python train.py --encoder_arch="vit" --model="model that answers yes/no questions on an image's attributes" --dataset="Sentinel-2 satellite tiles (TerraMesh)" --train_examples=145000 --image_size=48 --crop_scale_min=0.7 --horizontal_flip=true --translate=0.12 --questions_per_image=8 --encoder_norm="layernorm" --encoder_norm_position="pre" --encoder_activation="squared_relu" --encoder_mlp_ratio=4 --encoder_head_dim=64 --encoder_fused_qkv=true --encoder_bias="all" --encoder_qk_norm=false --encoder_parallel_block=false --encoder_dropout=0.1 --encoder_inner_norm=true --encoder_drop_path=0.05 --encoder_patch_size=[6, 6] --encoder_layers=8 --encoder_width=192 --encoder_positions="learned" --fusion="prefix" --fusion_encoder_width=128 --fusion_encoder_layers=7 --fusion_encoder_norm="layernorm" --fusion_encoder_norm_position="sandwich" --fusion_encoder_activation="swiglu" --fusion_encoder_mlp_ratio=2.67 --fusion_encoder_head_dim=32 --fusion_encoder_fused_qkv=false --fusion_encoder_bias="all" --fusion_encoder_qk_norm=false --fusion_encoder_parallel_block=false --fusion_encoder_dropout=0.05 --fusion_encoder_inner_norm=false --fusion_encoder_positions="rope" --fusion_encoder_connector="linear" --init="kaiming_normal" --residual_init="none" --optimizer="soap" --beta2=0.99 --lr=0.003 --beta1=0.95 --shampoo_beta=0.95 --eps=1e-08 --precondition_frequency=16 --max_precond_dim=1024 --one_sided=false --adamw_lr_other_params=0.0014 --l1_shrink=0.003 --steps=17800 --batch_size=64 --epochs=7.9 --lr_schedule="wsd_sqrt" --decay_fraction=0.3 --final_lr_fraction=0 --warmup_steps=350 --weight_decay=0.1 --adamw_weight_decay_other_params=0.05
Rows from block 3 of the fusion encoder of a small model that answers yes/no questions on an image's attributes, named by matrix and row number. Rows with one number belong to one neuron. Each number is 128 + 32 x the weight over its row's rms, rounded and kept within 0 to 255. All counts start at 0. Numbers have three digits each.
After each neuron's rows are labels from the 100 texts, of 14976, where the neuron reaches its largest size: "tokens" is the input token at the peak. Only what is clearly more common there than usual is listed. The data: Sentinel-2 satellite tiles (TerraMesh). In brackets: how many of the 100.
# gate: MLP gate (fusion_encoder.blocks.3.mlp.gate.weight, 336x128), inputs 0-127
# fc1: MLP up (fusion_encoder.blocks.3.mlp.fc1.weight, 336x128), inputs 0-127
# fc2: MLP down (fusion_encoder.blocks.3.mlp.fc2.weight, 128x336, transposed), outputs 0-127

gate.93:196122094140122123106193078181122133134113131139124086135087119124095178075111132136156125103162103104100173059150103073137192175110117180203133105121132154107126148093123173190093186135176136142082161162101163156126075107121179153142153063142121132153156138112161142120114119074106147173120125108187127137203127108099065118129067106129133139131109082143098073160126126107141115099121
fc1.93:107138046142101129114162104155135190133116095126110164138142125109138165117122113143133087066112037144109119094093149119201136079133118110255119122130116128120162208101119185127155141110161129140128143121086087178129091115109157150149140101147106116147167121104190121132127138118152147161115170147164144125110119073111135117128087149153092123130111084084154093103116124125027154159111
fc2.93:129135133119129134148175108126144147118096130109137125126149189108109124165102126132121151120161144121131117129058095138120137039204054098159119178156136102167117122144229122129143143157153125142163152130136100157178087092126148085116164118152088077139211126119159116140127081086135123117064165157140119135121110097123128173114137136122142163121157070115156114146035174084073143182060
tokens: "bare ground" (39)

gate.67:151141061078125143098137121144116113161095122181049135130112085131106140120145197090098125142134123144074130167191137115089158125115102160119146149177169102118104155153128159106110183105136139131115112149129144140109126126114133128150139100171107114086188154135148146088066211124087131191147060150130072118122057226114095153083149126096129119136103138074117064122171116098138150176133
fc1.67:124119122134133130154088125156159094201139133115106132164129090179129125056128128148146202135149138147130125083104145115114132126164138184142072101167116110083074148088115126171179154130105179151120145098104189115113183063112117161127086133157146166178043094125124155179157158127107125118194144119176098048137122130112098111131182128133133120063204109139094084086091124123120158116125
fc2.67:137112135158141128161130131161127091166144145122103153174123104121122122134078052128126165124072124156133140067132132119087094145137141202095060133130173131126175150125000103121119153085121175136098129112166189110125169107127108142090123131129119114119124098143146128159155174101147125092190148174161119093172132117179041146106158090130129117096235159096117125099158105134114110108118
tokens: "crops" (49); "flooded vegetation" (17)

gate.98:118128143112156165176087055155110119151100127133124117110138197180108138159086127113174163130128101133139081156146112156119160138127129154125136167177126130173155101095181241084156144123103138115088137127127128081127140146088130122093066173129167116125140087153146130200128136053090138111209115143144131176157101118122123159100124102066075154164087152086057142148172122124105089144138
fc1.98:182171157087144127129089116076122129129108090136079142134137141128110078131198115130164107134118153128119140121219115143095185123087149123099076077127077133098107128135129158084129062102136141113111086113116136113171161101115118188130192128098097087124142099120131130127104176169135155096136117131167094137164146132139119197114145130129074168238080135123119239145119139135150120083133
fc2.98:130146142132161121100128067110083133129127125090092120128187195184138079127149068162129164138128141061059126145155121116140171118131144150151109163123156115103115097203115164072091115131106117082092106132105160127152155103233141135090143165086121104160120153111076042133141175147144172177149114161128110143110176090097160149131152148152088115133063126100136168151084111139090165147109
tokens: "snow or ice" (76)

gate.254:102100155155187117137143172068169162115133137121100110166149165134145148129113186078173175101051132106144151104139094119169134111105137132122132175105187142078085166155162143136145185142126133099101110055071175134052121137114091121159149116123070129122130138127168143162126110147124121103094128099101161080090103156115183121115171122130114109159139140122139048074170183093146205124084
fc1.254:148155122183139123185130138175175162102165144104135104150130131156158108132153104087124165110169094151130147121112140049119174117083131113142143121120116111072158199121060175133139109126112122120128114123187138137110143154186105102083112145148126078098136083153133120046103177153131021109094121055177092113084182130126115142106160128197173101157116083128136162144116123129117101147078
fc2.254:138145103157104127172091167157148128079157136124155135160123138218134127113135063122129063130206128104131121134141094038153118138111097087137162113138110123131162152151112167168139086101102138130136119176199144119117191168212110072076079128142093135108113125144079125091154173133141050114067147121140170130127168095142150165138111124192111100069132100138140135125126118073126102128113
tokens: "trees" (100)

gate.168:163112092120152163080096069091179190139128106075120095170163137133149149067143123195102112126138086131107151130131131169121165152163150138165114151130150178154155102135110143133126199199117132190125120063156134127052137116150119103122125112125133157086100175151165105143179185114173200155156107174129155095121140075106132128113080149119106076121120067175138089114138177111092140110096
fc1.168:124123107188145127101184123150093154142101108109054101127148149117148152133145141163128134150151090125085106074127146179167159124127131125068149098140157134093094130161139124101066085140168142084179095108178154153086115066115130181138134127228136080143127128107134148093122130153138217117083135128108115135146155179102136147128172126110090089095078112132000132121146128126156089123122
fc2.168:111094136119121124132108163145128129114122123073134153112191109137146230129112094142093109139108082072113128107176114112165136096173141198153171109142154169131167113153119174154164147136094152150126148107131103148094098126050101139119140129164112038140167127073080161146102116203106170102129133088108112138143214129145127110136111030151138079099136112166123098169149097117165098119103
tokens: "bare ground" (46); "flooded vegetation" (28)

gate.26:121128069054133084080152113094078161058055136109083129104128118178130225155071155165155093167080101156126091045129145132128121125162098139123122135127155151185115106110115166108120154105128143159104175170169124117118129145127183102179170098111138125154120119180184138088127103180129115139139136094126056131117142103167168078125110133148123059130167107128152150102163108138134134140109
fc1.26:158088172127122150193107139135123124175121171177151111171127119140147083130139099140091141104143148105120103123056191178128147129140100147139155118161117102124122165110167098093101184223094108115089134080106143105134132043120087138166081126095082068122152169098113119107099162145182139106155059168090132145137090121167112159133101126189097138118158139144123041148155162092112080134128
fc2.26:091100118135112113109124128137135158128121012168134066148118083145177145101104186125117117129143036088154128149076163158132124126132081150101078096158136121114091150116122127128129150125151103147063077089156125113112117125128113158168104063060151106134147166069120162120114203124142172121183122126161217119114180149110140136126151131141095094106230130148117110137131146120122142103123
tokens: "clouds" (88)

gate.85:121063087088137121124104073120129166141108129130094075100132149084124127132098171110175121120147130086127155097074153165121073150148129095211154173150155132172101118125231130147157136165096067141075156154122071124066088138180090151139102161107090059098158121158149192106103166168100121149125125121094119162172134160131132147073197114142147157143085148119149102117116114119144134102124
fc1.85:088133119154096084113127110136099230132121119118006090114148123103116147121120186102186133129131162056121110118118157071132131143105122081103173191132185103153116129126210125142142153116079087136148087106118118125129087207148169115134118187149118122149121127110161157180059119169137140109126154094109080112144141104152154134113103107208145111159133136111140107136088133165143152127115
fc2.85:128161171135135161132113109149141171143122125124059141126117123115043137090126059135139133090133125106099132130132189098094050160105183118151143190092087128131102199129180153126103134142119130133161126131133080114176140109128088087135175172145083144176131167126205107131059113143125147117121206150140121106139119157209135129120116113194085100127116132152067127127076112158137186092117
tokens: "flooded vegetation" (38); "built area" (36)

gate.237:144080177076153108131185162170190126098144098173085112145147097100129186123138085133117070145175117125181090115146114113125134112196100101111121186097151126115118124100112110129109161113108148096106112171099162118126127149112205108093129191081112143121118069167127088178239113104151061081112086122117168121142146166135100126138134130101163138115091120123135196075098164152114120142121
fc1.237:138135131072103171131185178120156099167088081205080080126071105129153081135120138196147098150123113143138153144040120111162111134135113114112089122109102144134138128086128076139129162125122165099118096182129107178167177132121158134050087114146121175145176127121122135123156104136106151098112097128176163074132125163101147107218114104154155151092135113099132192099126061128163075128107
fc2.237:178173202116119143116161112124103107136117066176085105126108159078141132133086099149165148152087129127094080127107116109149124175106174169152099095128065143147137098123126145166118131131079153128171147103148145134016100205188149099158131088138141135067130157147125131065074102182184103089172168140151129135128124113129162115150133096125128156120160128183130128062101067107153140115131
tokens: "trees" (70)

gate.161:136079125089129134125128114119137117121101105207116138159175120166123124076078096151142072145159146129110140092102092161042091122156084161163098129131175137092145084052137154132052126144196120127132100133117122180125125153101117088139121111119140066140136134084120125118223000147148135126123182173143138119115104129094106119130097139146137113139063166118132131174139133143155160142127
fc1.161:141119085083132095137139143103056140199104077152137104167160183149121100038119147130131123181128120144135113096081161147130094148193157118184107113101205163168155137111143179127106131130159104111106124124081085114162169117074148101136123131160157182123135093138076129098178086144130144123108127206107165159158113075116060099126093124102076115160119181136132092141145102133183141146129
fc2.161:136128153087126139107095108126048194197119103114053090169124147178153143116165079089120159129132167115111127193081127139124149103121237183147095067119131187198088161082136134124159145121130124158087096122066126076115129117120131077093160096132158143122110128188128127136174124186110139124116123125101133140155134152147141067117151128091085154161148149129130101128085108117173143109113
tokens: "water" (94)

gate.315:098151042032116103167108118107139139138076189096132131143125122102107128132115078091128200106134122108193110173164149193105169101114122136133128094136135094121085128157165166133194095119169155101146141092176168162127068138130107115159146103092156123165147121137110149168196151142176098124088138131129180168050167104123136151119145079121152140091093111076125129162090123150078124116131
fc1.315:142159192120169163119132130166140140098129144129127154091111144138135151141088162084089058103103116143122140123160196147130124157115147093108092099141128176128151165127084116095120127157131110073062118151057051122123162127178124086142127166149094166110125122096102151081125182120100123117196104167131083083137124160146128144164142199212192079152142067114123083143158142098193139128137
fc2.315:121109135118117136127081108140138166123179157109111111136154188117117158096128112097128092140134115151107129174132225118084101128132165065088112154112121138155123140130151139080142132178214128093151076129096117127083114148149137106200150130141074157173068137112108103068038137151134120182126112160115115119123096199081138140151192152121118101143145120129131192165137166155201140163084
tokens: "trees" (59); "rangeland" (39)

gate.1:181124103098130126123125167130156139134182134121120127113109067079124167137144076052117178167122087111228051100117101154126097197080153192110175114133116093113149130130137134178148147124087106132110166096120102164139127097132141126124185091193102148109143103165119098114127134178141127077136087127146088136160125149127074175118136087108187122187098136126098117130171173124179139074137
fc1.1:100078103143062129218144099127135124177147156151157129197102200151111133111140136193129085124192141186093117180130072101156155085074149102148115139114166107136087129152116092036130136098161115132145150144135101071089112100107118151129117162098143110107121131103191148149180070123162148147072120142120129156092102136124189060154106162128101132127176143110141125142167116085136131136120
fc2.1:131110111142141126141103107152119146170130166164135124152141174135122122166151138153096070166148075197128046164082083151157145077079117106143121129125167133173148091163061063062116129111145098126128175128118088133082025145153169135116154119102106137097179118149151167097171080111127129075089071155155121162116082146193159108107151167150164120136164139140136137166163108106096103123132
tokens: "flooded vegetation" (71)

gate.16:190113114130127085080043125055153152104219105125109063144123152152071138162130130156149115071130113076122091108144117122092184132141179166150102151110140172122122175142124159078136188119153138144120129124121078120112181096139117117136127139141132141120124150165184088145152199121134118163154120113147105150043141131148106124081136073130166138100100142148083159125082112168068124070121
fc1.16:134126095038108075111131116126110108140104135148158143146130108149129163133123158133143064146159120152057143130047142152123117110168111118127132127134094065099174126070082138099112113197205099129153121083141195134148117127114129113130111106183118155222177132155202148079079153112129126093117149163117135096104115146104107150151124136200127128198159136113143150189157181121110122145127
fc2.16:179153074126161110114147085139136133129107120148135082102111128115146176165174117169197122106092059115000129104057112125147150124147116144132108121146121116129136144139108196124135122150130043140177117076131148142107119146115109090150078127169092128122147101102096114084116129084145108150167074179115145122116109164065131135128137115210148089086188139079110127174136131139103176157140
tokens: "snow or ice" (65)

gate.167:093186105108180115034082133096152110091107125152093114174126110129132088063089110131172134143129124109135143083122135127117123173149135145091172117149127168131081112135130153124158134157152154122053164109129163135126153010110135170137117129114111118151073156181144125108100131118168069171111049136182143152127075077129112121130112197149159106111099147126129151162189184108122098119138
fc1.167:127121101162114102148122135070096121128168107124234160131127132133099183180098155143104133096133147074100126155084132129141109117155178114157158136095146147175090159195146146075080144116104133117124063094134118189125103156086157130106160134116092071130134192057128085127105116137199136123094140185101155096146104099091183123096118142146100178141132189158167149072127124114113184123107
fc2.167:152147146224082095128142136054137155129191119136170186154087089140101149096085181145109095084145127132081128133089127134184115117149120143121161137140182140121103134126143098102187116098194107125134148119107084187160118116108166135113136139168141129091121185028141134177123116173184129117141108129119106115131131125144198050129165151108136167158122173120079120079166119090134152130131
tokens: "flooded vegetation" (61); "bare ground" (31)

gate.66:163204085057132140144118085131115130045092166180180131071132154064175108094116086114120145163147131144166079130114141139087128132128107129116131170142097097143154139141144144156086064133205106120096125122133123214143121179130158090135150125101135170146148142081148160136160141121132147171091151174061094148114114114147087143114181145151135095080068134172131128121097192112162148103123
fc1.66:065105171152118089109157168131150148158162099115135128193148116200065171160142167103128097076114114107082164107163107111142104122120159183171128117128144180125087119134155144124131203157041122142167158106089151040095145111122108143122120137149085066113130110149125109145084098116134082098178136089174193130125169139094177099134093114135132148156145129109120105116198081158100107137138
fc2.66:141137072103155123126092109133188094106151165129083055030135115141134170086154154128116118157143108143153135152074154109121177119134126078168134160107122073126124130120151127174133121114143066119130074133128155122156136137067105104123135145120114146125181103128085096149124144135056095164114202136093139127117100211070110117122128154177093120061127092118122133116148215143121176056133
tokens: "crops" (67); "built area" (26)

gate.216:123149107089123113126106190181164167081152173156134057131112124118118138166113165100107180093113133142130081139117158169134155130092146132127167155101129153071100117156106119127168157066134121118187163151129182117074112145130163097126128126107087126151154156112169190179056069168105120115156079047124127161079114082183159058121197106124120114133108095163158123152172104113121097115131
fc1.216:139178146083130171125082146184120137118129138113136121196158118079100196122093120136119156120089117170131120138092139138165164133116150152127226150066136118100103106141091145127159114090107113097146182142165164127159102101129162109177156119193075122143147124120193156144087053121111131081038105119114123146098117117136144070135140087043099148137144132133202130134143097134136077129094
fc2.216:079132144156083174121123090054145066147147122087105125172105160086115145120163058144200078138105058133175136154115135108159127111146118164124135166109094109173147121065177132134084122139120178133089085107173105193168181138155141141133139068172160130192084129125090080143129150155124126068072183156149141141127125065110083116123133138118127145134179148151143113117120166116157155114103
tokens: "built area" (74)

gate.175:073121095139128077034191127066138154089105129092156126151090123107086112187189156117131118154179134092133103134154115134153138135095230119190121126118129150127096108102141202151101144127126120136137156119105196097149096179169121158126120134092133036148080134124111137126121102127177071147139127098127171128117132156095117178122116133073097134157085128125131199125165146083159126142126
fc1.175:083104173128138196056145120172129134200137120172116110124128173092148152120147125149131134087087138096110083179114100126135113143082142104127109130133134126116103181134147153126155163118209107069108094141144132131151093101119209137022164157132141089130135117000166127104199113102112102114139133143117158136123152148148151091124100132159085140146134152114118159138116139165126186107137
fc2.175:082128129127125147136131136130162167128101161108152158120150191131108163137190149139171158130133127098084045134158122114108131162101075098142101149143116109080081111119162092169128129165154084109121125088159109095127118121116145118067145110088103113157090101000141114179127134035160127119130143167149175121089077154131175096104174138128109139124125153078141084114087170153106128142136
tokens: "clouds" (85)

gate.187:120142178139077163067119091139137123124157131161143149186142179159162127051041144174134117152115147142132132132148110107148155149128159109095170072189132123087127138104126236174121111116163088167137122123149128120124103155173196128098152109200151147113131168120126146099125083115129129074111095215129147146129075104112157105121143076133106085083139128066079143148147117092131125126127
fc1.187:079113134202126112144153124118140138130201146130184119208144156170144108131107114140123149123122128151093125070129143124130159183122123174101110002114115093073155135151132187129115128132204093149162139173110135117128105135133114181197128128120118112122129161158140134133118132135132128068111107141161146103114172118018145142123164103102057133083173124068142144122104135101087127134153
fc2.187:155144130157137098097181095135236135126159129116178127111137123178151107128149029132142141109128111128087112103136126146158124146129128183088134129098103068120170088115118236139147175122167064110127133117103130132098158127189122175187142144155049151107170108145133119175127134117116117132116118137127101083132174124134138086043179127121161119141176154112082130170123109094144135087113
tokens: "clouds" (94)

gate.201:113099116065197095057108080120119130139128048135085141165069156133097160100079088155137079115154104111115097095145103119082157148179147102109168127109158161130130155146110138144122168178138129152129164129125169168091173166121109100119131131134142096103129143147144124127120177098116130067151140126154157099142168158062184141159103096099148028140079122137104129131162176056123069124169
fc1.201:178131172154141091141110115144134113151159089129179127152116074131103128159170137099086127168141126135098117072126109136119125101124136159105116196114082085068189124147099154144111169158104129165130131196103065113130132110125140095159215113104055122059143139128158136190148108153120122148135104042083095139161169112114109120103219095185147062130143122113126141168155117154107129159135
fc2.201:171103132147129118127132108070141117140160096130133080127120065100150157116138255061159143144120148175118129164114139114138121150211111139080102114108103099101109130159108103132129110096169117128206102124110156153088116102174132184111154129122086096094130104166093107130184134114130124174168077128139155108102096160101116184109139128124163150095156134080135158120178126141181208161100
tokens: "trees" (82); "flooded vegetation" (18)

gate.132:168068208134116125118152119118159118168153164115173108153107128189096194145105155096151108164128156117102144086068143083091112118193135233117169153157122114184127115177124138114120157143155135158109093153106147184113109100109138141122079128082135130134133105119143127160136071115123091144110120124100109118130115054133163187121085110088145174118073131125114131101181233133146113143098
fc1.132:120131036156129110120108109119153161085150125128052140141173143080119121113146159153163114113168091154123121164143136133133124157094167094153129132114117167112098169030162077133160119089145095145156143129134150117133115126092129095131246156128132131104142151125208097083105166161153163133149173139095112153141096207130162107101107142091093098130143160075120124163136039086129118109107
fc2.132:122130136212084146116090085106088119113110176085151179175150185187168096145124209132189122166121153113110096123125102085156109117170096142136105107103132131125121159096171065037082172120163142119155140127125165023069163140072119126152141151106120123126137160141115096141111088115136170111130130151169122139108107133156134117113035134130139108111140177099118113143124140093088152128102
tokens: "flooded vegetation" (84)

gate.65:074110093129126125118146152179102150111153145117056070215125131136122142159162137121142110135113101128117142128105130168115139100174138118138200142099184120143113090141165061125088167127096068120122110116060132119091137079116099070165127138172161121137127169175163131133169129096128192190193113090110154170087140112091139095106140131165072179151152061113121116121144112134174057111145
fc1.65:138103197110125153117156100146163138124053146078174170086150103153126121110109094143146133144078075128138119141123118040188091114155115161121082143153059108131122155096105168134112140118139157135148105111195124123155117186179109188081123141021092132074185113109109126089144133127155130050145124157107133066180159108063091146153112118138152127136138127127139156144108118118123162112113
fc2.65:112097192145088130084162144114154150139055184071092195090109085134091123136178123138137116140133089158118095129122078088165139154096137142139089119130052121093062176067087148148163078113132167122148093087190120131137130122121066169146101113133124177130142150127130123104094156117131133133127124153126153096143137109024083081156092132187135117143153129133090131088108156095156163124180
tokens: "built area" (37); "water" (31)

gate.166:110161119112126139138167099167150116120078107140134090087160127131175082091142144124083132107197151167156115103120132137125168143113163140132132082144094112123153163119147149157120113123106132105093215156211128082084129139147101112174136142178172079119023134162113050107122128110130095192155117061147051129146094119125130113069106186123097150088113170134111142154163181096125134137129
fc1.166:147137092084127118112192123105114153115095133063141128091141132140051107198158075069123151107076117138085123106159117215089095127097147122184168173142189128111137123134083113161071124135078134105117138155117146126117134112088113027104127108122152133169159110190150086113155141131132128138163160147121106157130133093107112144134141100092145103173138131140152162170169223102110147184124
fc2.166:134109125162111129134154121065097128129110127093123134142117127183146145103137149093090128159084127169111120178136085113164075171083169119090042092161206144119135140109096179128116158173095109104128145128106144141168145027105077117106116127116105146112124088144112154116088123199125108066074126130202146139133161120142172059163136081138089161158140125125116150204184150131139123133091
tokens: "flooded vegetation" (100)

gate.155:129094130076095100151105146083122144157101134122144130124144153156153201142130129109132123133140093140100115116092109120114121142118080132100149128132061141116144183153120094164138141126092055159105244077137164099064118089133111088113128124145095123163132175129117150181121149087145151118105116092132117172173121158112138116141069134138136122134123110108065120131126255160199130093191
fc1.155:140132115092122134188073117092104158073127138134164166147151134117148109097080074114069126144179117089153129123164065165118105021181149161121149154078125150121074109160158100126060127159146131137146202061073157092093160160097163095114084111114129198129114184137132148102070135097133128131139108152148105148121086114144123096147114141112100100142095155161085122130146089143128115142186
fc2.155:137152095080160109130095133088117214138133103113175091147159057100126132122065186137103062175180109061153133136133144123134158123168104193135160075082161133084108182122111107146138125143105091136109136072136122174118146112140149171106072097097146179159176172155134090116106144081059163133147085090143122141138148141135135121132116146122092140128122083110039143151131059142146122144134
tokens: "trees" (100)

gate.64:097116201189115131143145130151104113068115045133135111110138122105078111135128124155097097121118117107139082154167168114100123169149095127138118146210113128138088180131150139148121044153134128137112198098139107141106092121102126133160181116101158151150072097123191111147078098142180120205118114145198147115130139083099116127133098060131115151172129097050081157118158084150136141120168
fc1.64:075144087146188165152061167064099100077155195095136162128111139118222137097081135122196155150108111125093138123171113139132102213154192131092156125050131127133187131175117138135148129079096175129117114120054155139127207105141128146127120120103126120126160105131139131112168164090121126117131140086126116133090105174123100131108160153104134118115076198118106107129108158109158111118112
fc2.64:095138064151149127127136126031060128110206139141173152092131050145165143123126100161126144128104103134142122099100135095144140162092167133118107125065105136120139079164153103146195094136132099134129130204131128134061139120121140175179109114030111164109131137128134128088176137139117128130078141115203103116132128092162127131112136170133121125062126210128089103118124137125184153130090
tokens: "snow or ice" (31); "built area" (29); "bare ground" (26)

gate.122:119127132074138137123122149129125155151097125132151124181129143141114113153111106088116076153116113142075059140170107191066038140127093110206066136090100148115114142111180135125119103139116206084098160089177193181139140134127105127156144142112100110125134174120098114116141086138130090103125154150163131177143153231119185094120135077106152071176136100142112140104158106187142128131135
fc1.122:058152069132120189142121085077098109098102108082134156122126126162177162144112109133138120153204047164139124109104140057134144141127145116119151108127166111114131109181074173121092130117122101156115115156179113067126134151125109144174156152197122146152106170128154135127137137121125175230128146143133124118138106091111079088112159132140100082128058183123107119132111170088139186063100
fc2.122:121154072151146133138109087147136142114133145095124190082112137144141171109091174149149105209174084165135146118114104065167169135186111092129142104076202122153087073191090149127155106091145091149137076142211117112132164191115121125130113112218080094134149148132105133127115148150118116139133124124137094131126062092073101112133151167166164115134118109103131098103150125094186170085106
tokens: "water" (100)

gate.48:119125115098144087116081159145203111146142116232077150120090100131100177163089123196129127127121103143123094160156150082094128124102129142119166159134113075118180102168139160253139145152126153080091151106151128128085120072123166087124158164118164075118102105182128133164109134133130130115151097115133133125109078100115175177127118143139110179133138103108071103087095171165138163094107
fc1.48:097199114115128099129099112212152105118110143126108172162132101172163120099142117122128132141128154117100118078176139137177126144124219130149128106104091110075131111177159102106153105047116110153136175121117136056171139125105144089120155129092088184159146146094134141176121183130182076111117112133119112133133091174132143065091155099076183106166122128163153133114168070147182138055130
fc2.48:163159110093133085155163127170103121151160123123079150163189092138141130128160168129096111117089094133062101111120124132182197125104225092124117123098106083085157112186167081108159112065160062123123143124142151129153113076171098132097172144147052107121192146125119118203135169132142132137133117098131103159104055164118114104091117124073177149115146138135117148112180090134152148149122
tokens: "built area" (93)

gate.296:149177077151179173138133143143116093085176117124107159143143065142083151122102124106142150118038166103092138135113193135120115082164086132177162179110161099142016116110149102094169124158110105144103146065106073122133115141164093155173128072140146182063153176135129131122151108088154128165155131167140121119064110145106159162117123149163157133136114143133104104141195140109091162104140
fc1.296:148156136127131122126166191101102110110073139186154172082141123134122158085134141167138125131092129137147193123070114067179123108130082126157119132124215148127133108216091225125124138159132125118092131129043111091087126112132094095090123131147105156140119127117086184133156124144129123113127151061117103072117125167115102090198156073080169112136158073152098122117148138132162146140156
fc2.296:112104126169133174142136130122136080131148171089124103094113120211060174093137116130080217213122152088137191139103108109117136135114098119156098154097116144189189100167104159159101107122127112075021072125160122104143143134081087105062088089141117133138126126136057160108090137156143148115130121100095120105147160119080121113131119122135121109136128117132159140129184168171160136111097
tokens: "clouds" (81)

gate.18:096122243133134132128117118116079114102146137059137138134131140187091143141081113138069143128134117109082159101159171179098156164076121132125087112140187088041123144118171086138123105127128183197126124089125129125113174119058138117112166126170163095136109133082123103149157114110132116177145139134177129079116075141173134134136147098213124157170123128123115107128126159182090078138101
fc1.18:124148170145084169135134091115084129075160165110133062117104085181062085164073182080143110139124126128140168156175105151095127156112101157115142100100140075099119139112176079160136138128100144131184107097193145059133149141100119112180151128189129141130137098200101157131136130100148137211159164138138184092147136137068162126151133087210112139118118154150097110146114122081166127137122
fc2.18:113118144160170125141134116137151109106126114116127202159130157160144148164149050152109128138173155140129023161074114132107036106126159180097110140139110127236092121123180147139111123109169151112048142137117075090144118170109124120112120087097121165140097153108109136148087140108118129094087138060147164202124127168152131096083127138146155134150126129195125144092170170118109140119125
tokens: "trees" (100)

gate.29:109104102136145122187117174122137096071127135142101130158138122163116128166123110114120122109123102130099150115142138141111095083130185152115151037113133044118122216154134171104077125144156093147143124068086119117047141125035138149099107143125149011166116154120150164125142113129130131118115165137173088110182117090142104152144079141142117133138201133133116088074154141131128177158120
fc1.29:124118074133135154144090130120108086104151139142135138145125126138132115156080106128139102126115114084151150093128174098077108121126202183072146097091115072143115255143138204087139175123168066123170142107103127158103137129083139130071112127139120053131124183110145157115135148131125084098092212119129076112195123122142119148123107107132118162109200121135081121167166129132163133156099
fc2.29:115157098065095160081116143129091059080156165091144095120067163100141128143139107130170105199107157070152076094101155128122186176115111189137113153158148160151170133108130118102099166119069168119131099116093131136111140116157136105145161116172131116133141146131115128117138141133159165080119199135159176207075128127077134109117069068136140164042142094119102140132119106070158148155132
tokens: "trees" (74); "bare ground" (23)

gate.33:193117110120099136132082103144187119049109077144110125125117129127128154130141119119132154092129142103167107150094143163075093158105113119143157087148122119164126178124090181081064130117192160125114136147135144118106204159159107081120151152114108034116038120114098152130184134149115133105054147187169147115127125164152104146116101089164125122137107207155132062161129161106164112141148
fc1.33:079120097120130102100189128164138131183123073121073146179148139103121184150145149134116115153145150145075162172129190071108166072115124051158124061145126144151147130129103142064137089123154107135081109160154141130135156119130146104099159127177111149107092161153139137174104080126134119141140163036121111143075128134138122235126116167103130099100149123124111217148114105127130076130165
fc2.33:080123027167132121180120079171096135196075127118096082128141160162125119198136116149143120115201142098041098135151107132156154133156118145164190129140129134168122111128121131061096111108129152106102179168111150069125146091112181140105107145130082129125175126134078137160118100146122131117130203114077103148106147179139142149135155124105123154067146178089128135137098117141143068095168
tokens: "clouds" (77)

gate.306:206175166067157143161141144130110119130131153126053148084110153144155132081127126128187180114117103134116030147154109152092042128121145131167172120160128099106121206104199138147165120104086153114129119095098155124134156087164107124125123110147209142121075109096080168129095158112117144138070132158101137121111098141117101152089142129084126194114080149171126150151134129109154123185131
fc1.306:148123143125114188120140144198108093156070152145108128166165140165129079210124117127096151038160120134111063130073133104137098163144191130125125152103152096128102111166155136144146129186110122060159175121146095097083099070162159143130126116168175108137139122153121148106130154121116155135114168114146166119157155101108127144146071144140066101086132027129105114132129117162199080101098
fc2.306:121085160059156138119139111164168107185097158149109193193168134129170116154134156088120131081165151106144098192082122123165107134106126079110131121128149129130126114137205159129205119162089118046172124121131131114095050092120149148093128100117150137130180127144074146098064156127123128125128112176122158153157119134129119144166093142132087124074094070126176124066161158117091085082134
tokens: "flooded vegetation" (37); "water" (35)